From a checkpoint of a small image autoencoder: decoder widths [48, 48, 96, 192].
Rows from block 6 of the encoder, named by matrix and row number. Rows with one number belong to one neuron. Each number is 500 + 40 x the weight over its row's rms, rounded and kept within 0 to 999. All counts start at 0. Numbers have three digits each. After the name is the row's rms in percent of the matrix's.
# fc1: MLP up (encoder.blocks.6.mlp.fc1.weight, 1024x256), inputs 0-127
# fc2: MLP down (encoder.blocks.6.mlp.fc2.weight, 256x1024, transposed), outputs 0-127
fc1.149 070:504602577522483459491505560535445470471490503519511480522569480489496445464570494473503485512523556477522463562526521463519478518598482469506491539573539501603529519473508517450468452569496522491462456510546541478499519490511547485501531502477567428452509442500428558535518535483499456518486542476484497441443504480517499449574494476489600459429544468513516521501521476462461478448494
fc2.149 052:516504613511538560525487441496501486433527493510468468489544510509515508524479556483499394452514497528489499502349442485533445497442496483492494481445463380458582510545518497509482489458499499566487477526507499495450494485501463487472575516452476465506554483478484537490517492542493522495552501403527438500448444477516465486606531444531481519577507472512525497454498495455410514484476
fc1.150 067:510522527532580505548516540518442532411481484537485479513418505461512497530564514476503541506561459463465587473493506560465609440500532539482524509548490526477443576496444514540488541583513502533497481506524515542520545434433473505496467533518484483478480505516461514479456451498542480580446498510589418454497524508457527509545519442457474551559518512485524476506536516469468518542428
fc2.150 058:494494512452531511483514506529525492463480558518510572479548447387446513483496515452561473510502523493481543490456503483513493494431486526499505512549516591525480514518490501539484565491561531508494547476496506537451471544507500495481490494522496589516419500512501495477465464463522497431550514451472512485476465545362499506557482547458487456474520435454483554458449508518486503494509
fc1.151 111:473475481491474478481453521503575484583484532516468479500532481447497441443558582575415497484542515432539458526479529533505591531521536467418509450522506490559483438470512403469567499447382538528526527550520489498500507508486489492564491560469450467438515538512510460484540549468561471460493569484572535444453523498463517470517469497489547513520555481505509448482482449490442472485395
fc2.151 189:477511483501505512530497483512574509503503361506543493509537562480491496475507537546430545520489554480460505531514474522522486506504522484553512523459552482466462501492516538486509455466498489461499475505503477526486505481501499486538532526454443505456568507498541482523517553579518484464512470492526570509523499461496500534513319453560519548510523514475470534476450507528506579488518
fc1.152 108:477556507519488527537485472533546545523543448510471504557424525509453449552542525459522491493487621465512554532444553453521414496465464449557555444466535480539494514493501521476472439419606408530489530412504455491494430478363496503556533511469514470448531502532463506512525542539550474476558597420478451473541541494512453510573559538445563522507517478495564521469517508478486493471525
fc2.152 152:473520438429520484519475512518508532511482508515489534510497424605476533467506534504430578512519491476524499506492508453676537463483460430506505494486488517475485512557517496519498539562500494467465485458493490496543507493470494510491430523507439481499537496455471537451477514578481505494494530411511626497530430455528513516502503495492510456482504473489478544507507509538463503519524
fc1.153 067:447517435478484402514500591464486465561574535515553515477482544512511515390510526530470529448490554494553510503536488566503506474517479482531510513508459544528480368505457471445470490502449519475472482504422495463466561552500515526557508494521501480506569489459539504491515498507550543496448460510539469436450486469535487518511502526452457461463585507519507548426469439441498502550449
fc2.153 068:479608520526490439523537518547497556517508530525460470474492480502497490468496540448489516481514514507508531539497538527574501509478531525454505473491468513494522508532521548520506453493508484527487545483531412436440515477525523533520472519532516487490453507484524504492518566433463525525496500542460523517493535523512476576533551475492516505446607501512474519525451479460510517529502
fc1.154 091:573558497443545470602555494503513550548459505539510477412507505484469546436496487515455507476541545473442518477498512537519467588475520478432509534582537460447477538518495462549498559494511573457501487498468476455545401473543461462450522487491480554509511537556556469462376513494529488508449454483483470524478492488510477525491472546541514449504513487531504559502537500570546526440444
fc2.154 091:495557591496496510531564514489486511531491425490467511465513478489551518523525553511534524473453517485458517536523461513549480471498557474470477517481554453517434509542520516536515493415508552407520455516527349490490518482488531473503540471509522458490510495514503502564490565549626548500515553494484611508463495523524517499438555487514478472489472490456478466493471513505431559499501
fc1.155 077:457498435536479466499463382468509474491445487504526532450518496500560533600510500527499507505581433541571477450556462503472530435520444523496471449553454506477461511489556480484489452531492512452468509492463491454546538465494440487477466481507527516531532477403496465511542578520534551449540420518490511499520510537492535485482513485454442496444488471485504516530444592536480454498425
fc2.155 058:648528470520494483470518497503452505479505568468496525516533516555506468523516500482515524473486510544500523475526455430490455469467523460506485535500427456500555493462481533480485504553466509510525504517492513488487480516500502503496525501481442496486522469483484474502480570585503485497469551517459432536552534588513462515495481497491467471451505482456537534538526531594531420531471
fc1.157 111:562504498517460479532488555506485448587502458537511479470569525535514449477522474493449469456498509512474492494501454459464496489482485464546488455537538470497478408530458391524543490483462499537500495566474471459458614440424485476524498514462535445530446501471555498507454518513548521474503543514552569529592513497539521508580509488525460495628561526468501534503571418441447471463502
fc2.157 137:509520488496433479475477515466444494491505568496530543507493474441496483539505533453555462503523499567517534498523560511540507530530503540535481497445491481483510514460561537533474437478526494525499485471512481535447475533445505497470508466460443589496424496482453482551576540462545471483513461496532461487485500493483501500574505467518507575473480536517482467462484509481537479563506
fc1.158 058:448519534513537487527495463503544482442484424519518521448541456458528521458508517522525575553544354503581571521480449610504580499599490529441471567488548525511440522527526518487496492515472451499488491495493464472538504473521478498525507470470529500517495471464431501545495531514477532490481489482471510474479461548454551450492439410560529478539524537455492522527472503447477541461428
fc2.158 042:478521556527583561442522466516481487391534525497456526501535475477546490443467506524561532510485460473514502492536476594500518511432477514447518555524541597473486465550503485502512481449518479496438470521511449496504492551491471499478422483547502534497520476445446521507523483529441482503518515498428543535454534574512513519453498569506441548531495500473479487447467497462485369519500
fc1.160 119:487495487513430447451491499536515475474399487474411468471485514542508417526475504488445511522434497577426519508524440486549534529459542516505538490535500572489488548486516502506462585487473527512562488510483429559472584470521551543517562499452489500511485435478538500478519542462539490531541523496504513499467530556544488498574499533477476539488467468492487563568557501519479504492492
fc2.160 138:516449584506501517489556499476510480490498557494486510506510485493511431536524602531522464500489443597489428513515499521450502601529547507436518566475567466525513527468465498517544553489531534534499542507450489480561505510509552535503549527501486513476395495512525519596474539507513441508486504440510534492457465553482492528576351481538499490554482510526509478512535504496555492505505
fc1.163 142:463503509540556516496480459513513446497501517523563453539458507459468497519502496477505528561494655450382489506514475458525514528537564511509520510517474549503451426495437508532551544548651489543503465459542527505525556448541463467507520525471477527461475517498547488477474485529485491475490476462510441463509470461555434463520490464540514452490488453555531531525606501461494458484481
fc2.163 090:458415465466587480437484541469588546484514471507479502500539470459519507427538452498452524509535517498505515421443526451505466492473505459513545465416549491518585460557485475540473440569447505582507479467451551526422492539495442566523380536481504491515459484493585521532555517490549502541525533516493403537481483491454517497488522500508575455498500510522539586497503481508506602483487
fc1.164 094:588575569409531464563476533472519476621460518513612510484547487523484499417448496461483512468394505497487485466459512468507520548525543416462539546552553459492554519476470426541522457487503538540434511490459484532457497531453467481539474474483454439510512477494548453481519476454541472472526488469460497543450542545511492462483483535596448509488413461517526520436557413522500474526485
fc2.164 125:476568457485466519527521501518496483493503499532517436483525512525488488528496414500499416578536487541511510501496475526697531526490465476546480516457396580511360521512536489517506455523482495504517448479505427488445483481473502490524601473482475474490513502462453504546520503586470485451504556546491567481530515519544514509494481475502534548415467480509472517489501522481556489444492
fc1.165 101:483466472480521511484531479561511423497506519496463487591528544474545513542418480442489544495536586467476510520517476397495475534527537491540481529534513531476434518480529460539589447419549558482548541411515534544536439476523557484403504464538491522471454446470484436530451421510505517521485497546489480526440514456474553443504407508488497474437539525537486500436520478501550532531521
fc2.165 133:502471527559518500510462498466459507518470490492504514507482433634495520484501485574494442511488502508465472502534530501575463471496480488503505488486583555512518508453497486509524409489485465453446594449473525485405520472508535493459475475524485501477486504405505509431530499528582521524476503489462572515502516525479490521529625491537485474564542518466466523569506511559494477481491
fc1.166 085:484465462500466453446513481478471539516488501551488467400428509554485518499473509525488415537498573498466526511520568518488389482433554493482512478460480493562502550478518511478517510541493516415559481487508488510510513544541528461604485472484484477455506516485540527515444522530433480551504547409501584503538433488490441492478470464474605509459511550477479516521467445473545476461537
fc2.166 115:503530518595515481515503499483493497517507618492487499477506465525546504461488454528550469471518490481481511523495468457563519571498479507487486469470435476465519481505430508501576473532480499534488487502496385508547486507505486389510563500538472494486489508453459466503492447476410512528495501346514514483492506479510463513449515447497537512539516487501513501543479504494479574506508
fc1.168 084:541520489493540424461547512562525566430473536522395476526466501448516411463449548554548512505461500545494418441436528487558484476446489443532511494517442496520527579514560557528545528504472538496545495533487441478527464485546552589538493542497523452535469548540507465508493535460550533537489491409517526490578554537502470531609516527468498475496520513501450484539433505482484526598525
fc2.168 160:483492435460468471507493510471518502480486478495500447476482523427485460492479521541515490453462534535529535476483528507364499539523534420526515476502540425489413524517445474516491537538517481474430532392534516449476502527515563434509496515549525515451454491445431461539489485600494500448511489461518630493511486524481484525468532539522500512524476496482500518478506495457500473493530
fc1.170 060:500525518531444553547539440470451523585549472506562484495450520464446500491486488552468582501461560502369508489449489460482523529580488497475546440494509464550485475515528451543585472455454522506467496575551534511474448460520449514483484536467535501428473537533542503500448545568497504498504450549479478486505452522528488542439497517549497498475492551532492398520478515519513568440482
fc2.170 059:482461582577488525508534512531489502472509591502475536487505489553497518476512516545512398519499455492484455528472563509490492462484487485443507516513452357470566532513525503548536502461508503549557477544501486563408504533548483535503424497554488492493527512444467489594475503474465478507523475471476520523523517483480533430507600484478504534514493465534460502495533496445483508509497
fc1.171 117:490433441560513550535397423430539496542474524482496510553540538511532517521533520522446508461512576480451606458520497436518445509514501499568498509524498493449453561466497445420516508464562489501506460438479531488548510521502539488518513515541496524527521420441508488495489467419519541496554482476485522444446438518504469433487490475488582516455452515526463519434517537407419508506505
fc2.171 169:503497454414522496475470503543451475541483406483504455502511513576465493482542562616418524456497530516508464508491488501454493503509494492489509480513463458515489474479443479501463534407503474480575623502530550510483503457490516517489538483490515570512524487509483535554486507497478562498490527536467449473525453516527527518546459512504488569549479512509517453590542497555469523468480
fc1.172 104:480522512503502534586577549608516505481475535542477479535533550524509475529562441466483529472495629461468454516512533506506497502511505472419500516548516500526530564489506530387465508527486569480444540504473526463495414359507467502520498513446541510480477493484497471489456495500503539490583470498496509540463545477462443511477479508500466497494462505519500510493571437583492469516465
fc2.172 161:506515479537490541486497526460512490515496643526522518521494507514550500508474470501529373472515477504552435494496515458545478529492525509529479557544600444513450484484510455477451554514501482461477482493475378484411468510496469533535408532566519492478659506515501509574442478441491516485513517378532502522482489475497501466457554542485520524446453481568502504534524508498501516524496
fc1.173 076:452499499432523508450494489511422473483507557494495484457467552545595491519541456508509471506573534463447526507533440457530496523449516517542505494507464481536451543471535471398527479524543488533516505441498491540510465522524530488420494520514532531513526585498537495504528530529462448498584527558510567525556473489517539501524473495560437493514567477522466496476501507504480440546587
fc2.173 081:486492506484477503499457492518467487516492384458550537451532441482391506447513518527468471516433584501510492573503514493585532543528516516512495490489459610483497493463520524477539476570486582549530505516485534532559535526527533483528457518559505433510543514525526518477531422560487475501503461511465448528516465493548536515520328475526502513489566510530489478556512495529451503462518
fc1.174 082:441494485532558474536508547533516533575572510553498501542572481515476508513511510500489540496560558498494542551494508481526472452546447420515521523518573526523495483542551501476537454530455497533494526527495470452535462492452446530537516573421477480519518485458554515512460529468522493570500586436532547496443477529497485413544516518553575522505542584498554434517457444443542485560480
fc2.174 062:438569486508526487511512500510465487504516512552510508509513426488453519529498584546536513494519485504525492579459453523497472465472456495553538457506462411443586510540487539498483474457478443534455445541507507489537524495460452414506515522481500493486453507475467520525460498502502540524467453546525348476557503476464458446506378509453522529531464517528469501500413520485522466458498
fc1.175 077:523543548541490565526444444467505499551535596477564468522495515559464482528460433492562508523460580466553487451537597507476509450483472471490503469518544478532532468499509460417505469500514500478475486442539503425494441467512482504474499544464507466482516447549529538505551572562509505443436479499465568515503495499499545549472491548456548462489564483516497455523517481473547458501458
fc2.175 066:486494449551456537471513548544464469513509503481449445528508515427511515528504448470506501542510476500509493463443539474502482481514500530543523480513518465476496530548529480491571520497533450470475544532492495485503528493514489524489602479400535440447541496516528516451456549472496556469495507446523546471572561512468490477467555518450563384518524475507458508461540489495500522533509
fc1.176 041:530536470520560524494525536559437463519483544511496518494525467496533544429458563517500480473486550470469504435432539461458538513444526478456464464451488531453503481475575537548502453482560522555547542517540536439452465517457475508507530503443428573530547503537460439462492571443529491545464546516530535512458517516498427483446483449541553509568423443449562387507500523538462465469464
fc2.176 033:476483480503506500538506498480467449524516395479514521467540492409432503511509606490481502521482520458510489510555438484554512570548499527475567570500510497518553483494583466487463554473501501484512472511547466426490521543478492506520493517415505453486522497470428498471496601539574445531477498487517434511518505503533463482484498428482520525524446517542462453496501518516490490497522
fc1.177 063:496518514520481603475529396457507490397523524506515578431529493477505382497501452489500499454539566515504516469499508451520512537563521534520487502447531485565515483548521513459488439519564416555463503469545488539464495507451539442544483510486456518494494440402450524534552529398553541535507500526545596509531532541482475491573495484485520545496561499525525568478448474485543446506510
fc2.177 041:477473554460517529466479492570523533432524514525495542473492502497492491526479459491477513513473504567494452412502487472431544495529480512504513456528547466418368506508510527458507443504529488515498498524534575580565521527486452557575492527521526467538408513510527452503473488493470491477492474410549463494509504528505490468436587545491480541466529554469502473531445469474495463503542
fc1.178 052:538538513521562448509516471529541543469477476503529538561476504504591411483547536550580445545547405530555425457561545532495466566493499500574469505569492462496568479485526535464442511462511524502470509577486506463513520500515524478501486509528540424570482540515506507488517531477517551545490507483448493500438507500473482479685509519529591435483524483474482544479504487439504479501492
fc2.178 045:530557457501506440491500538469482528517531516496466513531539498502518475540499595559543425510464554500520493493501517541446469541498534498493480514415544486581510542492538476492441527484483445525467481493512582492490484470500527442466422472513449472490512492445460488481526491524487488515493512509455442501559508484549516515553507511528518571534526496512499486468513512475481315503492
fc1.179 096:472536469453512490515511443582498477426466455526466504528539494491557463484431557474472472486550576491492474507525442502530489582406490459469522498470515535509496578505478533467462520470447380570470520455626464568541465489504539478447510564469498553596505499439522450514510505516526457540561488490459495559506525471462554511536517527405506500381517460524511500388516553496579528566566
fc2.179 126:506525420521553450513486486555465467491518434506464473481519553511480502492507483485513418485475529511512493507474490472535491527529525507493507470523558440434612507514517511492444468408497539527534498553509493519427493487492508512499540533532495502468603502450525436485465437421540497503519512373549537508439469516500526466477622507528503552534478500481520465496513492495495469489508
fc1.180 092:511517537507536523450475411520472521430498502467449482555552448515536507435481539517537476504512428514499421495468478431491439456502476573450450519430534474447477563491505447509516524454526453514478474499523530590542523505475536503487485436506437474536447448481431448462482482506504559542484589508516520456460537516464472491524493463509557460493538466418482499501467491541436502521538
fc2.180 083:473454473502513471513513495510502503481513475492478526507492460453526462451526602492474545522448480429505546477457470441381495587521473531492507504506500565488471482503492482498488593540516479529485543438520470524586524518513584536493332479471475512492557506522458528505523547499427498525486522493528547464502527529525474529518481479515504468515580483550476517502473524571543377516538
fc1.181 078:519594496473429429545530592440483529517535486514552491496473503504497500419532509641492459497520575466523430502510488559524499518454553450522506456448505515498483347533493486544473500502452545468469444515499440418519501456530484497518506493513505459491514585565561518510468541527450524476462486465481452487462497497535466511477496453454480532562427528506510449521470495491528453469433
fc2.181 068:444599481539480416477553510428468467526532387498487508513507479495469506510466503505486561489450491457455508459518486494522477450552492498541483514457485560516568540573539548527556538556509531520482566485512573489511502538499474549501515515604508505494493506467564462513526534492433508509507476451504572511483520503493479510442556433516511426497473497450512544527451489476435527448509
fc1.182 106:532502492551481426498517601450554409542532524498461486499472500541483498439556516589520522395502556427494479482497502476515469468453425439542476512463473487487480419436484440533515510501461540477485436490479503413474458566529472508566512508462484514523485438487538470490496375483456475480474468485514508452430575501501517460483520504506520468479448532474492498468501382473480557525437
fc2.182 130:480521465524422540456473530506527493511500417515496499502493577493478490512479501564523437546467451449522542519502505537333529513531506505469510481476465419495468507477498511528544537524489479410487501446502481478579524482482517508536496500368532433488534509536520487441538465443494493548508486538486481498452518467504470465474585489549470418533516489503513501546524487493550341533497
fc1.183 078:477503468476574459474456494541553394499486503457529504491483483511497526537500520542510526494473565504491561545535524514482509449503484566472459498465501492543555553487527452426466507528502522534510530448417488532531412533517495504456520489457442503464497537512428468538587500520478563529484550486474537501463535549502561485515481482520429497499571508486565520438474505570494513532529
fc2.183 070:551515552524513503503549477492513515539518515488499541498494512507506554486523534494554419536539495568519453568523524491482529495479505487519514529525603483509683479556461539483470540544505491482522459473493494472385519488476557496527486449472466495467560512482504482475482520518553498497492502488483445493520506578515535510484528503518522532563543504534475482495458495555556450546471
fc1.184 061:420436474455511498536494507531483493526468540506508543496485522490539554520512584466532465486562530494464523480519457580468455522448512562514561480386501496481549550534471592571520507529490546531530533516527458582477482531522471540427506520521456574420517524498459429521540515482482566554531541476505482533522470524503509491463507517519491513500476557494519498476429535603483464473500
fc2.184 038:493519517542439436568478485483452520452494505543514461520470546461459512500523511542442509508481521451511527532538542521403574481575472547482534536555416523469494472467488495523456518536507471545484511581491465527551536494510471562453525560455477560467497464545436437506459514494473528447465471487517575526454512517525492496434552532483538532503465490496505486558472536543532555492476
fc1.185 083:490410534508463535555533567551509471535494516500483501504425553526485499474536529475493512498528635490556543474522469481472518557441538521539507508400510551504509459512452466548477492530540528493568467439547448535505455532496496493435520495505548543480503445540492508477538541450468505500470537498589492556483424509518556497473523499414464537446486514471511501428488552474545457533568
fc2.185 096:516519516455535494497515502522461469510517614515516480509470474451521515531507527502462570509522478484436519543491507438609519569554448529561465471541471517494497520510524507501507470520502491432505524496463532509510543486498478502501441530494579485495476504471601499501493439487553468513496476382511667496464479533489491531451490486495516474490538507485499538547528509483507522537495
fc1.238 110:487490482504521552471610415450431470461472400513578545438514547443493539485449514426546574510500438474499491532485506548509422488605447578500455557472472465458482488534481536532507489530474382495520514566427585515444510524504525459443497531578567447481461502539497478507531565483536464514508514467444511600503474510489506427499415504469520522506508476496529478485486474488477485545575
fc2.238 160:509492517406500505448467509490445508480488531493448532483513553510467503491519489481523379462497511472464557499496506518465503408490505496432502512573529546502455495514455430493478500603496536537437576478517470516591485523485514484519536513601556538514532493519567523530490462530545518543502454462519481487484489517535518469449599498482482485539519530535495534523493487462450465469532
fc1.239 069:440501521536448387490454553510477453495510559451444481442563498526554506546410498501438515483540630476552458486543539482450462465467424469449508475453431518595516573489491476518447475514509437493521425520532493458497439586517514544464531524489460529490485444448498486485509427511495529457461493485573530471519540514490497510516523538491491494500499503502509489440490488511499476485438
fc2.239 070:536499545513530512527502469488519491521485544496510458465518534427479525484506539477492472536497475517493468506544471485460550490499477512515507506519399465422592506492524553523484504453492541415528478522493433444605473478509466427474609492460460519504472535485524457481490446477515512525524519548509525477448589532542548460498563474518516463522553485494508481540539520490494483523492
fc1.240 113:545449488489546560506571522474512453500479452484449487588503519563595550568532543462506489393526402568509509506493421537513523467522507507474490533485448531551537550510501483501466550496520440467509478458496472488492521445437502508479522493481503471485502497447480534525479519484511525466434524562518479492468452431477521476480592486477453528545476536549486486455542581468508586571534
fc2.240 118:522513539451524493472466506534478461508469543478522494474503467377510432499470436464500467491476502529539480532479515501349485466472491542565452528534477420512501478485471528486512573498527507509438499522531477507461491518482542470495604509527471490508511494529468503462478439463508500494492551495427490518496501485483487538528447522473494499435462516446496471508474488456463432477543
fc1.241 137:496494452546527512526496557476502410483481521448572461467458430474512490361540496431583513496499563518503537501597435516507566508575546486465509507532473510500462584499512526514501505507502560506509518481504505419497453497509505511498491512440476525455497500481521552470503464446511523524383443507478548484478446472514433528485476523479441524548460515503374553515553509510473466588531
fc2.241 158:488517597475510511522535478485489546448507596482458528470489479540566481468489588463508553505494485612528479448514557520488491512489481492462482493503460532494527470510486503538491622402522459470453529526519455470484523540528476461548503479510479489499493504453486489550474499378503496518494501492465552486511475571511496516435604502455511445423488470447492484477467494440478500477492
fc1.242 127:478490504452527489454480537465456493503591524433467440480446475494502499451468475513496555475554461525455547506568432531500518516411475374482487488568493510441443517494511505477480525548447495468504545570470491377513516507544518499519509494484549510530559526531521487493459449557499470538435439497528485536534546507478496497500555441530458521532565499506497468528490488517574521489401
fc2.242 125:505509515493490505475503512495500482524500515492470493524503493506507463496465473533529482455499481526462550480571554477413494499458434380488489524505508466496487480518465522479552537615484549462455467490491447467342495512502512518450587520564500509474410494566485538506493502468560501490518479520517561513472532496486522489480560488538480658458541508511503519513528490505466470502502
fc1.243 107:474496450484466501580546396493422518519514404520517528408447458532556541508564503493502520487493534507512525475482477546501427489467588512570493555531543475498551493492506524484501511497394445508498480421506513506452462533517498527493473524403550565504555485517514504496541556529477511502495533522486529560544424443500454533457506486457459559490515511523461533393505560560472453416519
fc2.243 197:502524479526522469493473523527453483494510588499502545501481461464464510495489520529481500504517501487518465494510558505519493548476475496458501476523548583497498486520522490493525457540484531491452445498494378480523482491513478456511405482487506491505488501479431500501481471535479518510495491501462392530464492526530503431436514507477508546426488526514507524504492497559512546548494
fc1.244 110:501471440506477490456510533488536466519547555454402436493412559488562524532467506559478479505437431526540467497499460504498486486473449448496465480477542492543487505499469517583524506479505427497489539501443505514447527545496473505489473454484503471450481483481452503490386449524498471473453487438504449453453463468478539481457523477444428572514541485478517480500561425511463528535429
fc2.244 146:532481406477501497527523486517506493523472541500541530488491448523488459506482518455560605411545437462458518480525576518532477521508523525487461584521563561476401519514496534530450626521492519491484525548513516511500509451507623521501451493441500475492587494491523509472473427532593495484491522403474639460561492500466489536526614469524514566530525487492474510552505493595522568540502
fc1.245 104:456495629571474488502555558572481532426494458545576519407491509518587513526544532491503513494491602484473496509505494614488511473585469512508527541495493545528561563503532571525439518470511497474462517512540467447494580497496529483468471498403524508524427586530544541516492485535455508574552457481509492473521476484491474492483450557555469496564422510499513488511468593584483489526501
fc2.245 175:494541514491514494511484483512522499496513413515536432462484443514597503492535541500538557503496499486545464484507478504531485579482516532517490482492408499517398501512509505512559550443500514435536492493501497468569491531480492417469437510501486483546442494458499538561481399514425519492497520453463522504509527497517529550532377509503479494498456510500495471472488507489517489495495
fc1.246 133:528493490525468519624418501437495485524523506480492497445512447518527561549479503506517492513492527466501578554480438438502619502541516454519578517523508544457508425509587496489451481484554550502464460574517467463507502505481491505576443551537459487559442458446518516523525508476515485512437496492456492549469529542548527495489524497505484526488521551528435491477437412521514470491422
fc2.246 109:472495539431612514426535500486479539498494492492513500502502550460480509524518516535566571504411472581461491520500492460514561611456469531520457518535505544478388534544477542523525473427480434514539516441516451525442514507466471511483507489550464473493473483485506474510526473587520469514482490404543415488561510496512495474495599550481512470541461508503530475497472514461460530493512
fc1.247 066:593548520582477435558472484505496463568543469537514551510553490535503429518563539529498502474418515439508519546559523486529467504582466542532513526531553540474552492496568498579564453508410535450451488566515528450547521507562469531590502498515545447529491598492487525495499516460485548506490454539545507456433480504499467513573523508485515531588581429461451475587512485573417525495551
fc2.247 046:495501521485495515569457489442507464516523492518528507504540457554518546443515497463565470536500516460426540465506537490461480529495439467578516497533489450529513513533506510532428506516512487480498526522500550532409511511529441503515455550608494422538526513496468479534544497496463475490516543523478519483503506468477503576554561468504540424442585436546570544491553474444492495461443
fc1.248 098:483501502523523479544498496569470470437506517483511494483507520488502481556551521502520517462508529505483499486550442452544548480536533584507546514500539514498446495552532481522423426503476448500509433435468502463533465531507527495496487470492465533531512412574481490496455553475439435540483489522509582491582488528479476521493460482471444536500527462465468451469470508500491454521497
fc2.248 118:498491528456539485516534512475509514499482457483555527495482513437477499512477511439510577539524555499529492488491573484478518532507497566538471455494520577460515524491495522545526542556514468524464494394465407477440528498510529509478467490578550515520546500521395510477536490540489450450489521561486514514559505551446511436486570493486495503493462517528502458475534496551553560534469
fc1.249 136:471585537492462532533515505456532489448479475450518496464546562501415477441444575518452506445458473513516478495493563436498457554553521502432470554418521514515466481486507426537543515494524491439421506533527522424512567504558511502546506516515458463549525509565471452502483494531516552488482432488455489471462498487555513527510498460515573459469532437505534487512531481494495484438444
fc2.249 165:452497480464529513501551507472461499432499574513493484508509521612575500472516489493490555510502502490531534478502447445523485540503505516463508559499539391528545487500478482503443527507468487474487499552499528549432509483529493498502405482548533484504567489517470522477496520490442521460491570468520612505530509519515453487408540476456481506607513485540492513505462503530486493454490
fc1.250 069:441469515524545475522488453496539489497505455551591492458526502458513591586559448453428603493548589473560560500538466503486523492578460513514495500487508513473499561456471434480514456502456479512525458431400510482558505447485486495495498507549579597569531423448520503530477535465529494439558560497475474489493464531506534494415486523548527486475506497569535478447459534497569460481533
fc2.250 054:511446493538597471516474487556438511564513472499446579477538487531523537487487531464534492567500499504538454515506492453513526482436520505451534499533573614503530479457515541482545503499496523426487469500478468503566500521511478527479451497602461503477484487524550491502439508544507422512496471464452508524511475563500504507426620537462488421532477485517478469512490492520505539540507
fc1.251 108:468586545517559485540483434425520426464499487514569534475489396510540495482524442552502525532473535472483569477425482461488417545565474528517517503581480510516495459470509534496442513432497350494480475468497517417501512506505498436511508467493477451574429492480477459478489507468542597553441482540513469450496562500458490543509510477482509472447459514501482489491570470504452497483530
fc2.251 126:493493448504502544494427492550452500475515535522532505539477495498502506506507474568515438579498515508495433518511454471415508505421463529506506518513492486496550503539487415497517578570482522527475487507504499547436480497515521499532406503467489524522503512620499528531481493499528500522470508513506430463539548471478522483527323527556484534531521529509482536474530483527455416490489
fc1.252 073:550498517499496522497443510525486450487503477490487530563429489472502521555493460489553471514458450560511519492463458525490458499510488571430520473417477511489568564467503530507459463574538560525574499479463490559445455469528468487528466431533526514546544527538518473468443490500521583565560480474526552489515549510524474481515483481436438484514463473459514504440461578508473407473559
fc2.252 082:522475453577488474504432495505490515513489483474519509505508483528568480520509444435573362523546471489533495531471526512641507500502499540516468503540416481532572499486500501509452475498495483546508467494490581492488527533524485491560484472420494464500535519448525512571483480552521464519501507491454531511475554530493499556509584492511505401494489510480526519506492488392548558507489
fc1.253 094:539492458507510513433537479442494491577436477437392458445437444484473557462483475516494501504486507599450515514474478595489477515595493480543501575491442448540550490503466454514498527484563445460502454469521555540534553469476443553537500505475475515522477462497505507455524429520518496557426523402483517502482489489506519478460520439503604491383493490471485481553492511528478521530515
fc2.253 145:558478473526508509483464519529512504561489597500511528520478493527483456499475611450483499463518498586461561491466466497472515451468497488502506480512554547490442488516547549512505570461486481503487511502507390506440482540479501595483513505459487532486431512493622465526474517508485523538494486455477541463461509398486546513522678515500510441569447495517537513495519510481452479561468
fc1.254 094:522540550492442546479541464485487485522589477505430467556534478524516484524516440530515502461467473562461398518502529537461471500535542509499529512465483490514570537509513529526551526514498449485536509458432563462486559493460500513590500461468514507518551483540523517478498463488550527560566507464495466431498555488500496505495494524479676472435541544493534433496514486534443467431458
fc2.254 106:553488430548500519519463502539534485454506506491502531481473492493480481501458521600482464530506470527489506485472490489499527514450507526508487518513460610503594480513490537511472559558507484468527540434477516480537505497518538531509515510572461466491513516505516462474459558535512504500466506494555530472544496516488474488512692525468508451520536502505474525488551505532491483459488
fc1.255 089:529529547536457450461455492470511439438511447493509490549473445503488474533482457498481524464525463544532511498399472467515488555578532608474542471479514480521464433566549489476589486504506448541508410465554508502556481457471462441502509477465557496545503453502466539537532484519461537538466472465461464521522558514522494482583485469466537466476486493508559513487417495405464442473479
fc2.255 089:463544446439479525507446511498520519481475569512473470491482473455518472497484524579512383520400513550432497527443469527484479542506468574478483465480439449500480488469475453499555542573508465457522488566493460563405490533497515417543487523438530563531535476525515514511508439521485485533491468579486593485536477531500525547514566553522515594480484510459461475464534486439515405523474
fc1.256 105:477480497500552503534519556494455500509376422512531520443435496534519504514508569538518527540514548498534442510458511491518518500495518495571481482493453515470547513497499458501509485483525558445509458524547424478455504396491505475524491516555483454523497459467510520527515463520546535468526482526448572466478481512457538486499500498473559522509515465528567452497528564484442523536483
fc2.256 152:533517540473517482466508512481464513558503455501481501504471492504489506501501670525527561490514560531479525478477513501486525433507496517546491440485498503489507500532426551499545536484484459473483520501516547459428502553493503489522480542483519461510503504449528501480554538439427511505522508508500479467515496481519519484490419461504492474570487495468488552478473523513497490514517
fc1.257 069:475468553450555533521482454460476506460417502480521522462451409571465525487517495442503500541572448503563495442511498453496508459564489606513459444470455496501530579498495518501476485509506451496516524536463556430450573452552495494463516402495502483449465378555444445478456460492490533450646488499545481518517479484482570462462475442510544445455425440478479447541499505475457453466494
fc2.257 044:545478507511530572458457530471482506419481487501551500502504506543496532521474480522548534525425523485444478491473454490505519521438503542472466535564454484574495460385541429527481549559489505508455521488482511522584472533565516497491442518559508481481422476450434526479400441491524472471497489453556520439445498472488521477549532535474469376570490470510535476534535474499486545530493
fc1.258 066:480545502516524541407520438480404521449504518535551485443508544575519401454552575523561511512543532486531553506585513513498463556503524531428516447524467519516568552491570553492446432551512475533562547512548544564496457566479565511464514521491560559493514522505488526479465476592490505561472445514551527493516482527480441468591490498431557488485526454479486530543479562578480502530456
fc2.258 050:520412512452538477521510474519513540499504560523484446514497536487463514475502507458406461475449473507525535479516532510471524522546492481480496498516485444502624469459538547500550436486504645562425530482518507538725543450507513488523529531476501507471540494537474480543492459441488508510544527476510487448475532520493513500535347515526457451523511514535471441422478490492456490495482
fc1.259 068:536531453534537404570481500564470480490538498543490548486596513452517465480497495491522473501515493473494488540512474567459480549440471482445450506485568522451512409495472527566514518455563525525469520458550529542532493517534518484484514507473497501505544554522480385466445469472499510484419500469357468452513415467518441516517488416496506484565379515491520532482533501552534494488471
fc2.259 072:450557467516511471519507513492461527484508659516492475496524461520480496519527462504449476486461496467450505477513470493470486482566502527474543520485543526499517493512446539551459532544499512563521481559554370458497485486509496427431456478552554495494529500496463465497485476526500502542482561591485498561492527483490504523547314479492518451484445488486515562528495501496550504487484